python train.py --dataset="microscope photos of single blood and bone marrow cells" --image_size=64 --crop_scale_min=1 --num_classes=[17, 2] --activation="leaky_relu" --kernel_size=3 --widths=[48, 64, 96] --residual_scale=0.3 --label_smoothing=0.2 --optimizer="adamw" --beta1=0.9 --steps=12700 --lr_schedule="cosine" --final_lr_fraction=0 --weight_decay=0.2
Rows from block 9, named by matrix and row number. Rows with one number belong to one channel. Each number is 128 + 32 x the weight over its row's rms, rounded and kept within 0 to 255. All counts start at 0. After the name is the row's rms in percent of the matrix's.
# convs0: first 3x3 conv (model.blocks.9.convs.0.weight, 64x64x3x3, standardized in use), inputs 8-15, a 3x3 kernel for each
# convs1: second 3x3 conv (model.blocks.9.convs.1.weight, 64x64x3x3, standardized in use, transposed), outputs 8-15, a 3x3 kernel for each
convs0.4 101 [128 128 128 128  98 128  90 128 128 171 195 220 128 128 207 128  94 128 128 128 128  64  84 128 128 128 128 128 128 128  96  76 128 128 128 128 170 238 229 128 128 128 104 128 128 128 128 128 128 128 128 128  72  98 128 128 128  42  62  91  33  80  71 128 128 128 128 128 128 128 154 128]
convs1.4 106 [128  38 128 128  67  59  73 128 128 128 104 128 128 128 128 128  70 128 128 128 128 128 128 128 128 128 128 163 128 128 128 128 128 176 128 177 166 128 128 167 128 128 128 128 128 128 128 128 128 128 128 128 128 128  34  64 128  27  56 106  68 102 128  90  73  64  68  33  49 128  65  79]
convs0.5 100 [197 194 128 128 128 128 128 128 128 128 128 128 108 128 128 128 128 128 128 128 128 128 167  74 128  28 128 195 197 203 227 217 197 128 128 128 128 128 128 128 128 128 168 192 204 104 128 164 128 128 156 128 170 160 128 128 128 128 128 162 128 128 153 128 128  81 128  86  15 128 128  65]
convs1.5 081 [128 113 128 128 128 233 128 186 222 128 128 177 128 128 128 128 128 128 128 128 128 128 128 128 128 201 128 109 128 128 128 194 128 150 174 128 128 128 128 128 128 128 128 128 128 128 128 128 128  64  68  95  73 128 128  89  59 128 128 128 128 128 128  80 128 128 128 128 128 128  53  55]
convs0.6 098 [223 128 176 128 128 128  62  56 128 128 128 128 128 128  92 128 128 128 128 128 128 128 128 128 128 221 128 128 128 128 128 128 178 128 128 230 128 128 128  81 128 128 128 128 128 128 128 128 128 128 128 128 128 128 182 192 178 128 212 191 128 128 128  77 128 128  74 128 128  47 128 128]
convs1.6 113 [128 128  57 128 128 128  62 128 128 128  90 100 128 105 128 180 128 128 128 128 128 128 161 128 128 128 157 128 128 128 128 118 128 128 128 128 128 128 128 128 128 128  50  70 128 128  72 110 128 128 128 128 128 128 153 156 184 128 128 157 128 128 128 181 202 176 195 229 187 128 206 159]
convs0.7 103 [ 81  61 128 128 128 128  78 128 128 182 128 128 194 128 128 155 195 209 174 128 128 128 128 128 128 128 128 128 128 128 128 128 128 128 128 128 150 156 163 128 128 128 128 154 128  63 128  18 128 128 128 128 128  92 176 187 128 128 165 128 128 167 193  51 128 128 128 128 128  92 128 128]
convs1.7 103 [128 128 128 128 128 128 128 128 128  26  27  23 108  57 128  50  48  53 128  94  75 128 128 128 128 128 128 128 128 128 128 128 128 177 161 170 128 128 128 128 162 128 128 128 103 128 128 158 128 128 166 128 170 162 128 128 128 128 128 179 128 128 128 128  98 128 128 128 128 128 158 128]
convs0.8 100 [128 161 128 183 225 128 128 128  90 128  80  72 128 128 128 157 128 128 128 128 128 128 128 128 128 128 128 104 174 128 102 177 128  86  84  76 128  87 128 128 128 128 156 128 128  47 128 128  25  86 128  16  92  55 180  98 128 201 128 128 128  82 128 128 128  61 128 128 128 159 153 128]
convs1.8 094 [128 128 128 128 128 128 128 128 128 128 128 128 128 128 128 128 128 128 255 128 128 128 180 200 128 128 169 128 128 128 166 128 128 160 173 128  88 128  78 128 128  53  65 128 128  68  83 128 128 128 151 128 128 128  79 128 128  79 128 128 128 128 128 128 128 128 128 128 128 110 128 128]
convs0.9 102 [128 128 202 128 128 128 128 128 128 128 128 128 128 128 158 128 203 203 128 215 128 128 128 128 128 128 128 128 205 229 128 128 128 128 128 128 128 169 187 128 128 167 128 128 161 128 128 128 128  76 128 128  99 128 128 128 128 128 128 128 128 128 128 128 128 128 128 128 141 128 128 128]
convs1.9 098 [128 128 128 128 128 128 128 128  36 128 128 128 128 128 128 128 128 128 128 128 128 128 128 128 128 128 128 128 128 128 128 128 128 128 128 128 161 128 128 128 128  52 128 128 128 128 128 128 128 128 128 175 128 128 128  95 128 128  65  97  80  53 128 128 163 128 128 128 128 150 128 128]
convs0.10 103 [128 128 128 128 128 199 155 184 128  86  84 128 128 128 128 178 128 128 128 128 239 179 128 248 180 188 215 128 128 173 128 128 128 128 128 128 128  50 128 128 128 165 128 128 186 128 128 128 128 128 128 128 128 128 128 128 128 204 203 183 166 189 170 128 128 128 128 128 128  60  95 128]
convs1.10 100 [ 94 179 128 128 128 128 128 128 128 174 128 128 128 128 128 100 128  59  36 128 128  86 175 128  62 128  56 128 198 190 235 192 128 181 128 128  74  55 128 128 128 128 128 128 128 128 128 128 128  62  77 128  48  85  60  69  70  95 101 128 128 128 128 128 128 128 128 128  61 128  54  44]
convs0.11 101 [128 128 205 128 128 128 128 128 128 128 128 128 188 183 128 192 196 128 128 128 128  81 128 128 128 233 199 128 128 128   5  70 128   0 128 178 128 128 128 128 128 128 162 128 128 128  68  55   0  47 128  43 128 179 128  88 128 128  78  96 128  87  92 128  88 128 128 128 128  74 128 128]
convs1.11 094 [128 195 229  63 128 128 128 128  67 128 128 128 128 179 181 128 128 128 196 128 128 173 128 128 128 128 128 128 128 128 128 128 128 128 128 128 128 128  64 128 128 128  55 128 128 128 128 151 128 128 128 164 181 175 128 128 191 128 128 128 128 128 148 128 128 128 128 128  88 128 128 128]
convs0.12 102 [ 50  89 128  34 128 128  77 128 128 128 128  95 160 128 128 163 160 193 128 128 167 128 128 185 128 128 128  73 128 128 128 188 153 128 128 128 128 128 128 128 128 128 192 202 241  83 128 128  66 128 128  90 128  75 128 128 128 128 128 128 165 189 182 128 128  97 128  91 113 128 128 128]
convs1.12 101 [128 128 128  64 128 128 128 128 128 128 128 128 108 128 128 128 128 128 128 128 128  89 128 128 128 128 128 128 128 128 128 191 128 215 128 169 128 205 128 195 211 202 128 128 128 128 128 128  64 128 128  60  82 128 128 128 156  71 128 128 128 128 128 128 128 128 128 128 128 128 141 128]
convs0.13 099 [187 128 128 128 128 128 128 128 128 128 128 128 110 128 128 128  37 128 128 128  67 128 128  92 128 128 128 128 128 128  69 100 128  31  31 151 128 128 128 128 128 128 128 189 128 128 128 128 128 128  97 128 128 128 128 196 206 128 173 128 128 128 128 128 128  90 128 128  91  79 128 128]
convs1.13 094 [  7   9  60 128 128 128 128 128 128 166 128 128 182 128 128 180 128 128 152 128 128 175 128 178 128 128 193 128 128  50 128  75 128 128 128 128 128 128 128 128 230 128 128 128 128 128 128 128 128 128 128 128 128 128 128 128 128 128 128 128 128 128 128 128 160 175 128 210 184 128 128 128]
convs0.14 100 [177 167 128 201 186 128 128 128 128 128 128 128 186 128 177 232 128 128 128 173 145 128 152 128 128 128 128 128 128 199 128 128 128 128 128 128 128 128  93  93 128 128 128 128 128 128 128 128 107 128 128 128 128 170 128 128 128 103  87 128 113 128 128 128  65  99 128 128  53 128 128  67]
convs1.14 097 [110 128 128 128 128 171 186 182 128 128 159 128 128 128 128 108  93 128 128 128 173 128 128 128 128 128 128 128 128 159 128 128 128 128 128 128 128 128 128  68 128 128 128 128 128 128 128 128 128 128 128 128 128 128 128 102 128 128 128 205 128 188 248 128 128 128 128 128 128 128 128  99]
convs0.15 100 [228 128 128 128 212 128  80 128 171 128 128 128 128 100 128 224 184 128 128 196 128 167 128 128 128 128 128 211 154 128 207 128 128 128 151 128  72  60  86 128 128 128 210 214 223 128 177 182  58 128 128 128  70 128  69  70 128 128 128 128 128 128 171 128 128 128 128 128 128 128  73 128]
convs1.15 100 [128 128 128 128 184 128 128 128 128 140 128 128 128 128 128 128 128 128 128 128 128 128 128 128 128 128 128  36  63 128  57 108 128   0  52  62 128 207 128 128 128 128 113 128 128  75  94  94 128 128 128 128 128 128 230 223 128 205 209 128 172 159 128 128 171 128 128 128 128 128 128 128]
convs0.16 100 [128 172 128 128 128 128 128 128 128 152 128 128 128 128  67 128 128 128 128 128 128 128 128 128  93 164 128 128 128 110 128 128 128 128 128 128 128 128 128 128 128  79 128 166 156 128 128 128 128 128 128 128  72 128 217 128 128 128 128 128 128 128 128 128 128 128 128 128 128  67 128 128]
convs1.16 098 [ 73 128 128  53  67 128 128 128 128 101 128 113 128  61 128  50 128 128 128 178 178 128 176 128 163 167 200 102  85 128  73  44 128  51  61 128 128  94 128 128 128 128 128 128 128 128 128 128 128 128 128 170 128 128 128 128 128 128 128  83 128 128  90 128  58 128  70  42 128 128 128 128]
convs0.17 102 [128 128 128 128 128 128 128 128 128 128 128 128 128 196 188 128 128 188 128 114 128 128 128 128 128 128 128  74 128 103 128 128 174 128 128 128 189 189 128 128 214 128 128 128 128 187 173 169  92 128 128 128  93 128 100 128 128 128 128 172 128 128 128 128 128  89 128  91  82 128 128  56]
convs1.17 114 [128 128 128 151 128 128 173 168 128 210 226 185 249 234 128 128 128 128 128 128 128 111  49  61 128 128 128 180 225 128 128 128 128 128 128 128  83 113 128 128 128 128 128 177 216 128 155 128 128 128 128  52  51  47 128  92  65 128 101  81 128 128 128 128 148 128 128 168 128 128 128 160]
convs0.18 103 [128 128 128 128 128 128 109  72 109 128 128 128  48 128  40  93 128 128 128  64 128 128 128 128 128 128 128 170 128 222 128 128 183 128 128 128 128 128 128 128 128 128 128 128 128 172 128 128 128  73 128 128  93  91 128 185 162 163 181 162  83 128 128  74  81  54 128 128  86 128 105  60]
convs1.18 095 [ 58 128 128 128 157 178 128 155 185 128 128 128 190 128 128 128 128 166  98 128  41 128 128 128 128 128 128  94 128  90  61 128 128 128 128 128 159 128 128 159 128 128 128 128 128 166 159 153 128  94 128 128  69  67 128 128 128 150 155 128 156 153 128 128 128 128 128 128 167 209 189 183]
convs0.19 103 [128 128 128 151 207 202  40 128 179 128 128 128 128 128 128 128 170 184 128  70 128 128 128 128 128 128 128 128 128 181 128  78 128 128 128 128 128 155 153 128 128 128 128 128 128 128 128 128 128 128 128 128 128 128 152 128  65 128 128 128 128 128 128 113  75 128  96 128 128 128 128 128]
convs1.19 112 [183 128 173 174 160 128 128 182 128 128 128 128 128 128 128  54  65 128 128  96 128 128 128 128 128 128 128 128 128 128 128 128 128 166 193 128 165 184 128 128 195 198 128 208 211 128 128 128 128 151 174 128 151 128 128 128 128 128 172 169 194 187 182  72  71 128  75  52  88 128 128 128]
convs0.20 101 [128 128 128 221 195 128 190 128  15 128 159 128 128 128 128 128 128 128 128 128 128 128 147 128 128 128  80 128 128 145 103 128 128 128 172  38 128 128 128 128 151 128 128 128 128 128 128  89 128 128 128 128 128 168 128  62  64  48  66  58 107 128 128 128 128 173 128 128 128 128 128 128]
convs1.20 100 [128 128 128 211 202 255 209 128 205 128 128 128 128 128 128  76 128 128 128 128 128 128 128 128 128 128 128 128 166 152 128 128 128 128 128 128 128  69  54 128 128 128 128 174 128 128  98 128 128  98 128 128 128 128 128  90 128 128 128 128 128 128 128 128 128 128 128 128  42 128 128  54]
convs0.21 101 [128 128 128 128 128 128 128 128 128 128 128 128 191 128 128 228 191 163 128 128  93 128  80  49 128 128 128 199 215 128 194 209 128 156 167 128 186 186 174 198 212 181 128 128 128 128 204 128 110 128 128 128 190 128 128  79  82 128 128  97  88 128 128  79 128 128 128 128 128 128 128 161]
convs1.21 089 [ 51 128 128  57 128 209 128 128 128  81  87  92 128 128 128  69 128 128 128 106  91  69 128 128 128 128 128 128 128 128 128 128 128 128 128 128 128 128 128 128 128 128 128 128 128 174 188 128 160 208 128 128 128 128 128 128 128 128  78  79  57  46  67  75 128  77  79 128  62  86 128 128]
convs0.22 105 [169 128  87 128 128 128 128 212 128 181 128 128 174 128 128 128 128 128 128 128 128  83 156 128 128 128 128 128 128 128 128 128 128 128 128 128 128 128 128 224 199 176 197 168 128  88 128 128 128 154 219 128 180 188  61 128 128 128 128 128 186 180 178  53  76  95 128  99 128 164 128 128]
convs1.22 099 [128  94 169  43  77 128  76 128 160 128 128 128 128 128 128 156 128 128 128 128 230 128 128 189 128  59 128 128 128 128 128 234 128 205 128 128  64 128 128 128 128 128 128 128 128 128 128 128 128 128 128 128 128 128 128 128 128 128 128 128  95 128 128  66 128 128  58  85 128 128  83 128]
convs0.23 098 [128 216 248 185 198 128 128 128 128  79 128 128 128 128 172 144 175 163 128 188 194 154 128 128 128 128 128 128 128 158 128 128 174  92 128 128 128 128 171 128 128 128 128 128 128 128 128 128 128 128 128 128 128 128 128 128 128 128 128 128 128 128 128 128 128  76  74  69 128 128 128 128]
convs1.23 102 [ 87 128  88  55 128 128 128 128 128 128 128 128 128 128 128 128 128 128 128  55 128 128  71 128 128 128 128 128 128 128 128 191 179 128 128 128 128 128 103 128 128 128 128 128 128 128 128 128 128 128 128 128 161 128 128  70  87  67 128 128 128 128 128 128 128 128 128 128 128 128  87 128]
convs0.24 096 [193 128 128 128 128 128 128 128 128 116 128 163 128 128 128 128 128 128 174 128  62 128  82 128 157 128 128 179 128  99 178  69 128 160  97 128 128 128 128 183 187 128 181 179 194 128 128 128 128 128 175 128 128 128 128 128 184 187 128 128 195 181 128 128 128 128 128 128 128 128 128 128]
convs1.24 095 [128 128  47 128 128 128  47 128  66 128 128  67 128 128 128  73 128 128 128  71 196 128 128 245 128 128 233 128 128 128 128 128 198 128 182 128 128 128 128 128 128 128 128 128  78  34  37 128  82 128 128 128 128 128 201 128 128 190 128 128 128 128 128 128 128 128 128 128 157 128 128 128]
convs0.25 098 [166 223 193 176 128 176 128  68 128 160 128 128 190 128 128 165 185 128 128 171 174 128 128 128 128  60  73 128 128  75 128 128 144 128 128 128  93  95 128 105 128 128 128 128 177 128 128 128 100  74 128 128 128  92  64 128 128  37 128 128  75 128 189 128 128 128 128 128  36 128 128  29]
convs1.25 112 [128 128 128 154 167 128 179 128 149 170 173 128 174 128 128 128 128 128  76 111 128 128  83 138 128 128 128 128 128 128  73  91 128 128  42 128 128 128 128 128 172 128 128 157 128 120  98 128 108 128 128 128 128 128 128 128 128 214 191 183 185 194 185 167 171 128 180 174 169 168 128 128]
convs0.26 092 [175 128 128 128 128 128 128 128 128 128 128 128 128 128 128 128 128 128 179 128 128 128 128 128 128 128 223 179 173 163 128  50 128 128  55 128 128 189 232 128 128 128 128 164 128 128 128 128 128 128   2 128 128 128 128 128 152 128 128 179 128 128 128  99 128 128 128 128 128 109 128 128]
convs1.26 105 [128 128 128 128 128 128  29 128  76 128 128  74 128 128 128 128 128 128 141 128  95 156 128 128 128 159 128 128 128 128 128  80  93   0  55 106 128 128 128 162 128 128 128 128 128 128 128 128 128 128 172 128 159 193 184 128 128 168 178 128 128 128 128 128 128 128 128 128 128 128 155 128]
convs0.27 104 [128 128 128  40  98  90 128 168 128 128 128 128 128 128  54  72  80  99 178 182 128 192 128 128 171 177 128 113 128 128  61 128 128 128 128 128  50 128 128  61 128  40 128 128 128 160 128 128 128 128 128 106 128 128 200 193 128 205 128 128 128 128 128  82  77 128 128  74  78 128  58  37]
convs1.27 100 [171 128 128 185 128 206 128 193 128 128 128 128 189 128 128 128 128 128 128 128 156  75  89 128 128 128 128 128 128 128 128 128 128 195 181  93  83  71 128 128 128 128 128 128 128 128  66  70 107  70  75  92  92 128 128 128 128 128 149 128 128 141 156  73 128 128 100 128 127 128 128 148]
convs0.28 102 [128 128 163 128 128 128 128  86 172 128  51  64 128 128 128 128 128 128 128 128 128 175 128  33 144  91 128 209 128 110 163 188  92 128 128  82 128 128  91 128 128 128 128 128 128  60 128 128 128  97 128 128 128 128  68 128 128  45 128 128  87 128 128 128 128 128 128  95 128 128  77 128]
convs1.28 096 [128 128 192 197 128 128 128 128 128 128 128 128 128 128 128 128 128  37 128 128 128 128 128 128  95  94 128  23  69 128  91 128 128 128 128 128 128  76  50 128 128 128 128 128 179  97  86  69  83  91 128 128  56 128 151  55  29 168 128  30 161 128  76  87 128  71  74  91  90 101 128 128]
convs0.29 097 [105 128 128 128 128 128 128  47 128 128 128 128 100 128 128  81 111 128 150 184  71 184 128 128 172 128 128 128 128 128 128 128 128 128 128 128 128 128 237 128 183 128 128 128 128 128 128 128 128 128  93 192 128 128 128 128  46 128 128 128 157 128 128 128  67 128 128 128 128 128 163 128]
convs1.29 097 [128 128 128 128 128 128 128 128 128 128  77 128 128 128 128 128 128 170  89 103 128  80 128 128 128 128 211 128 128 165 128 202 128 128 128 128  62 128 128 128 128 128 128 189 128 102 105 128 128 128 128 128 128 128  48 128 128 128 128 107 128 128 128 128  86 128 128  69 128 128 128 128]
convs0.30 100 [128 128 128 128 210 188 128 128 187 128 128 166 128 128 182 128 128 189 128 128 128 128 128 128 128 128 182 128  45 128 128  60  82 128 128 128  81  70 128 128 128 128 158 149 128  92 128 128  91 128 128  89 128 128 128 128 128 168 128 128 128 180 128 128 128 128  86 128 128 128  71 128]
convs1.30 095 [128 128 128 128 206 196 128 128 128 128 176 190 128 128 128 128 128 128 128  73 128 128  63  45 128  90 128 128 128 128 128  67 128 128 128 128 128 128 128  47 128 128 128 128 147 128 128 128 178 128 128 162 128 128 184 128 182 214 244 237 192 225 234 128 128 128 128 128 128 128 128 128]
convs0.31 096 [128 128 128 206 208 128 192 128 128 117 128 152 128 128 128 128 128 128 128 128  14 128 128  36 128 128 128 128 162 128 128 128  51 145 128 128 128 128 177 128 128 154 178 178 128 128 128 128 148 128 128 128 128 128  79 128 128 128 128 197 128 128 149 128 128 128  30  61 128   0  24  40]
convs1.31 095 [128 128 128  19 128 128 128 128 128 128 180 128 104 128 128 128 128 128 128  47 128  97 128 128  54 128 128 128 128 128 128 128 128 128 128 128 128 128 128 175 218 128 128 128 128 107  84 128 128  79  65 128 128 128 128 128  54 128 128  21 128 128  86 128 128 157 128 128 161 128 128 128]
convs0.32 100 [128 190 200 128 128 128  75 128 128 113 100 128 128 128 128 231 230 181 128  76  53 128  76 128 128  83 128 128 170 130 128 128 128 128 128 184 128 128 128 165 128 153 151 128 128 213 128 128 128 128 128 128 128 167 128 128 128 128 177 128 155 171 128  81 128 128 128 128 128 128 128 152]
convs1.32 108 [128 128 128 128  71 128 128 128 128 175 128 128 172 188 195 128 128 128 128 128 128 128 128 128 128 128  47 128 128 128 128 128 128 128 155 167 128 185 128 128 128 175  81 128 128 128 128 128 128 128 128 176 128 128 128 128 128 101 128 128 128 128 128 128 128 128 128 128 128 155 159 128]
convs0.33 098 [128 173 164 119 128 128 128 128 128 250 237 224 184 191 218 185 187 224  59  83 128 128 183 128 128 222 153 128 128 128  79  82 128  18  59 128 128 128 151 192 128 128 195 203 128 128 128 128 128  98  90 128 128 128 128  89 128 128 128 128 128 128 128 128 128 128 128 128 128 128 128 128]
convs1.33 109 [128 128 128 128  78 128  97  81  83  68  64  70 128 128 128 128  77 128 196 178 128 175 128 128 128 154 128 128 128  73 128 128 128 128 128 128 128 128 128 128 128 128  43 128 128 128 128 119 128 128 128 128 152 182 163 192 196 128 128 128 128 128 128 128 128 128 177 128 128 161 128 128]
convs0.34 100 [128 128 128 128 128 128 128 128 128 128 128 158 128 189 209 128 128 205 128 128 128 128 128 128 128 128 201  82  49  83  87  67 128 128 128 128 128 128  90  81 128 128 128 128 128 128 128 128 128  90  48 128 128 128 191 128 202 195 128 187 128 188 171 128 128 128 128 128 128 128 128  85]
convs1.34 098 [128 128 128 128 128 190 128 128 128 157 174 173 174 169 128 128 128 128  70  89  86 128 116 128 128 128 128 128 128 165 128 128 128 128 128 128  79 115 128 128 154 158 158 207 215 128 128 128 128 128 128 128 128 128 128 128 128 178 177 128 183 220 205 128 128 128 128 128 128 125 113 128]
convs0.35 098 [183 128 128 128 128 105  77 128 128 128 128 128  83 128 128 128 128 128 128 128 128 128 128 128  97 128 128 128 128 128 128 128  79 128 105  89 108 128 128 128 128 128 128 128 179 128 192 128 128 128 186 128 200 128 128 106  48 193 128 128 128 128 170 128 171 128 128 128 128 128 128 128]
convs1.35 093 [128  81 128 128 128 128 128 128 128 128 172 128 128 177 128  92 128 128 163 128 184 128 128 128 128 128 128 128 128 128 128 128 128 128 128 128 128 173 128 128 128  94 128 128 128 128 128 128 181 128 180 128 128 128 128  89  54 128  80  79 128 128 128  77  72 128  81  51 128 128  88 128]
convs0.36 101 [128 128 128  84 128 128 128 128 188 128 128 128 128 128 174 128 156 128  78 128 174  79 128 186  33 128 146 128  61 128  75  96 128 128 128 172 128 128 128 178 128 128 186 128 128 180 128 128  59 128 175  38 128 192 110 128 128 128 128 128 178 188 172 128 128 128 128 128 128  65  84 128]
convs1.36 110 [ 88 119 128 128 128 200 128 128 208 173 199 195 167 209 200 128 128 128 128 211 128 128 213 128 128 222 128 128 128 157 200 128 128 128 128 128  70 128 128  21 128 177  71 128 176  93 128 128 128 128 128 128 128  90  99  80 128 102 128 128 128 128 156 128 128  77 128 128 128 128 128 123]
convs0.37 096 [128  70 103 128 128  74 128 128  71 128 128 106 128 128 128 128 128 128  29 128 186 128  84 128  60 128 128  93  63 128 190 128 128 128 128 128  20 128 128 128 163 210 181 226 215 128 128 128 128 128 128 128 128 128  26 128 184  72  97 128 128 128 128 128 128 128 178 128 128 128 128 104]
convs1.37 089 [128 128 128 128 128 128 128 128 156 128 128 163 195 190 128 128 128 128 172 128 128 128 128 177 128 128 180 182 128 128 128 128 128 128 128 128 128 128 128 128 128 128 128 128 128 128 128 128 128 128 128 128 128 128 128 128 128 128 128 128 128 128 128 128 128 128 128 176 186 200 172 192]
convs0.38 102 [149 162 128 128 204 171 128 128 128 128 128 128 128 128 167 128 196 195 128 128 128 128  63 128 128  30 128 172 194 163 177 199 128 128 128 128 128 128 128 198 214 205 128 128 128 197 183 185 128 128 128 128 128 128 128  95 128 128 122 128 128 128 128 128  52  14 128  48  37 128  95 128]
convs1.38 103 [128 128 128 166 176 128 149 159 184 165 169 128 128 128 128  94 128 128 117 128 128 128 174 185 128 128 128 128 128 128 128 128 128   8  49 128  82 128 128 128 128 128  66 128 128 128 181 182 128  81 128 128  46  37 128  94  79 128 128  76 128 128 128 128 128 128 128 128 128 128 128 128]
convs0.39 102 [229 194 128 244 243 128 128 128 128  47 128 128 128 100  83 202 128 128 180 128  83 170 128  86 128 128 120 214 128 128 192 186 188 128 168 211  88  74  89 128 128 128 128 128 128 128 128 110 128 128 128 128 128 128 128 128 128 128 128 128 199 128 128 128 128 128  89 128 128  84  62 128]
convs1.39 091 [156 128 128 144 174 128 140 167 128 128 128 172 128 128 128 128 128 128 128 128 128 128 128 128 128 128 128 128  72  86 128 128  83 128  69 128 104 128 128 101 128 128 128 111  67  68 128 128 128 128 128 128 128 152 128 128 128 128 128 128 128 128 128 128 184 128 207 169 128 128 128 128]
convs0.40 099 [128 128 128 183 128 128 181 128  62 128 156 178 162 128 128 128 128 128 128 128  52 128 128 128 128 128 128 128 128 128 128 128 128 128 197 206 185 165 128 203 147 128 128 128 128 128 107  60 180 128  79 209 181  70 128 128 128 128 128 128 128 128 128  69 128 128  70 128 128 128 128 192]
convs1.40 113 [ 97 128 171  84 152 184 128 128 128 128 128 128 128 128 171 128 128 158 128 128 128  98  81  64 128 128 128 128 128  94 128  78 128 128 157 169 128 128 128 108 128 128  90  91 128 128 159 201 154 223 221 128 207 189 128 128 128 128 128 161 128 128 152 128 128  89 128 128 128 128 110 128]
convs0.41 100 [128 128 155 128 128 189 128 128 128 203 201 128 210 128 128 167 128 128 128 128 174 128 128 128 128  70  70 148 128  82 128 128 128 128 177 128 128 128 128 128 128 198 128 128 217 128 166 199  53 111  95 128  69  84 128 128 128  98 128 202 128 128 187 128 128 128  36 128 128 128  59  95]
convs1.41 109 [128 128  87 128 127 128 161 189 154 128 128 128 128 104 128 110  76  63 128 102 156  93 128 153 128 128 128 128  62 128 128 128 128 128 128 128 128 128 128 170 128 128 128 128 128 128 128 128 128 128 128  59  85 128 200 128 128 128 128 128 128 152 128 128 128 128 128 128 128 128 128 128]
convs0.42 101 [156 128 128 159 188 128 128 128  62 128 128 128 168 128 128 168 128 128 128 101 128 128  68 128 128 128  79 255 215 128 227 222 128 220 128 128 172 158 128 138 156 128 128 128 128 128 128  75 166 128  65 192 128  51 128 128 128 128 128 128 128 128 128 128 128 182 128 128 128 128  99  93]
convs1.42 112 [128 128 128 128 128 185 128 128 128  66  76 128  77 128 128  63  73  72 128 128 128 128 128 159 128 162 206  98 128 128  76 128 128 128 128  96  88 128 128 103  68 128 128 104 128 111 173 189  95 128 229 128 128 128 128 128 128  94  86 128  61  71 128  51  47  77  65  42 128  96  90 128]
convs0.43 102 [128 111 106 128 102 128 203 128 173 205 171 128 200 128 128 183 187 170 128 128 128 128 128 128 128  91 128 128 186 185 128 169 128 128 128 128 167 128 128 128 128 128 128 128 128 128 168 174 128 128  92  51  53 101 128 128 128 128 128 203 128 128 128 128 128 128 128 128 128  88 128 128]
convs1.43 107 [128 186 181 128 128 128 128 190 128 128 127 112 128 128  82 128 128 128  90 128 128 128 128 128 128 158 128 128 128 128 128 128 128 128  91 128 128 128 128 128 128 128 128 128 128 180 128 128 128 128 128 128 128 128 128 145 196 128 128 204 128 128 128 189 225 205 166 128 128 128 128 128]
convs0.44 105 [128 178  71 205 195 128 156  72 128 128 128 128 128 128 103 128 128 128 128 128 128 128 207 128 128 207 128 128 128 128 128 238 208 128 181 128 128 128 168 180 182 206 128 128 161 128 184 128 128 171 128 128 128 128 128 101 128 128 100 128 128 128 128  81  74 128 128 128 128 128 128 155]
convs1.44 107 [128 187 213 128 128 220 128 128 128 193 200 207 128 128 169  66  79 128 128 128 213 128 128 232 232 196 128 157 128 128  64 128 128  60  97 128 150 128 128 180 206 128 128 128 128 183 209 128 190 128 192 195 128 128 128 128 128 128 128 175 128 128 128 128 128 128 128 128 128 128 128 128]
convs0.45 104 [128 200 169 112 200 176 128 128 128 128 128 128 152 128 128 128 128 128 128 128 128 128 128 128 128 128 128 128  79 128 128 128 128 128 128 128 128  73 128 128 128 128 172 128 149  37 128 128  88  42 128 128 128 128 143 128 128  44 128 128 128  73  80 128 128 128 128  85 128 182 128  67]
convs1.45 106 [ 76 128 128 128 128 128 128 128  62 128 128 128 128 128 162 128 128 128 201 128 200 207 186 128 128 128 128  89 128 128 153 128 128 128 128 128 128 128 128 128 128 128 128 156 161  57  80 128  82 128 128  91  82 128  91  80  93 128 128 128 128 128 128 128 128 128  97  78 128 128  77 128]
convs0.46 094 [103  82  58 200 201 162 128 200 128 175 179 169 165 128 128 128 128 128 128 128 128 107 128 128 128 128 128  55  28 128 128  50 128 128 128 128 128 128 128 128 128 128 128 128 165 128 128 128 105 128 128  91 128  93 198 128 128 188 128 128 128 128 128  59 128 128  88 128 128 128 128 128]
convs1.46 099 [128 128 128 128 128 128 128 128 128  84  82 128  88  98 128 128 128 128 128 128 128 128 128  55 163 128 138 128 128 128 128 128 128 128 128 198 128 156 128 128 128 128  85 128 128 128  57 128 128  67 128 128 128 128 128 171 194 128 169 128 128 128 128 128 128 168 128 128 128 128 183 205]
convs0.47 100 [128 128 144 128 128 128 128 128 184 128 128 128 128 128 128 162 128 128 128 128  30 128 128  77 128 128 128 128 128 128 128 128 157 128 128 128 128 182 191 128 200 155 174 128 128 128 128 128 128 128  87 128 128  62 165 128 128 128 128 128  25 128 128 128 128  55 128 180 171  65 128 189]
convs1.47 105 [128 128 128 128 128 128 128 128 128 128 128 128 128  99 128 128 128 128 128  53  84 128 128 128 128 128 128 188 128 128 128 128 128 188 128 128 128 128 128 128 183 128 128 128 128 128 128 221 166 224 247 128 222 226 128 128 128 128 128 128 128 128 128  88  78  46 128  92  72 128 128 128]
convs0.48 099 [128  77 128 163 128  85 128  65  37  43  48  60 151 128 191 175 189 181 128 128 128 128 128 128 128 128 128 128 207 128  78 128 128 128  89  83 128 128 128 128 128 128 128 177 165  76 128 128  15 128 128 128 128 128 128 128 128 128 128 151 128 153 163  87  82 128  92  55 128 128 128 128]
convs1.48 091 [ 95  86 106 128 128 128 128 128 128 128 181 128 189 162 151 128 128 128 128 128 128 128  95 128  92 128 128 176 128 128 195 128 128 128 128 128 128 128 128 128 151 128 128 159 128 128 128 128 219 128 161 128 128 128  84  75 128  91  82 128 128 128 143  63 128 128  91 128 128 128 128 128]
convs0.49 099 [128 128 128 128 128 179 128 128 171 199 177 166 206 128 128 215 213 199 128  85  24 128 128 128 128 128 183 128 128 128 128 194 165 198 211 200 213 193 128 177 128 128 128 128 128 128 128 128 128 128 128 175 128  68 128 128 128 128 128 128  79 107 128 128 128 189 128 128 128 128 128 128]
convs1.49 090 [128 128 128 128 128 128  82 128 128  19  39 128  55 128 128  43  75 128 128 190 128 128 128 159 128 128 128 128 179 128 128 128 128 128  77 128 128 128 128 128 147 128 128 128 128 128 128  87 128 128 128 128 128 186 128 128 128 128 128 128 128 128 128 128  85 115 128 128  84 128 128 128]
convs0.50 102 [128 128 128 128 128 128 128 128  45 128 153 128 182 128 128 198 128 128 128  77  35  98  81  32 128 128  52 219 211 163 128 128 193 128  91 128 170 175 128 223 203 163 212 128 128 128 128  75 189 157 128 166 177  70 128 128 128 128 128 128 128 128 128 173 128 128 128 128  40  79 128  39]
convs1.50 100 [128 128 128 128 128 128 128 128 128 128 128 128 128 128 128 128 128 164 128  39  53 128   1 128 128 128 156 128 186 128 128 128 128 128 128 128  85 128 128  92 128 128 128 128 154 128 182 158 128 232 128 128 128 128 128 128 128 128 128 128  51 128  24 128 128  73 128 128  70 128 128 128]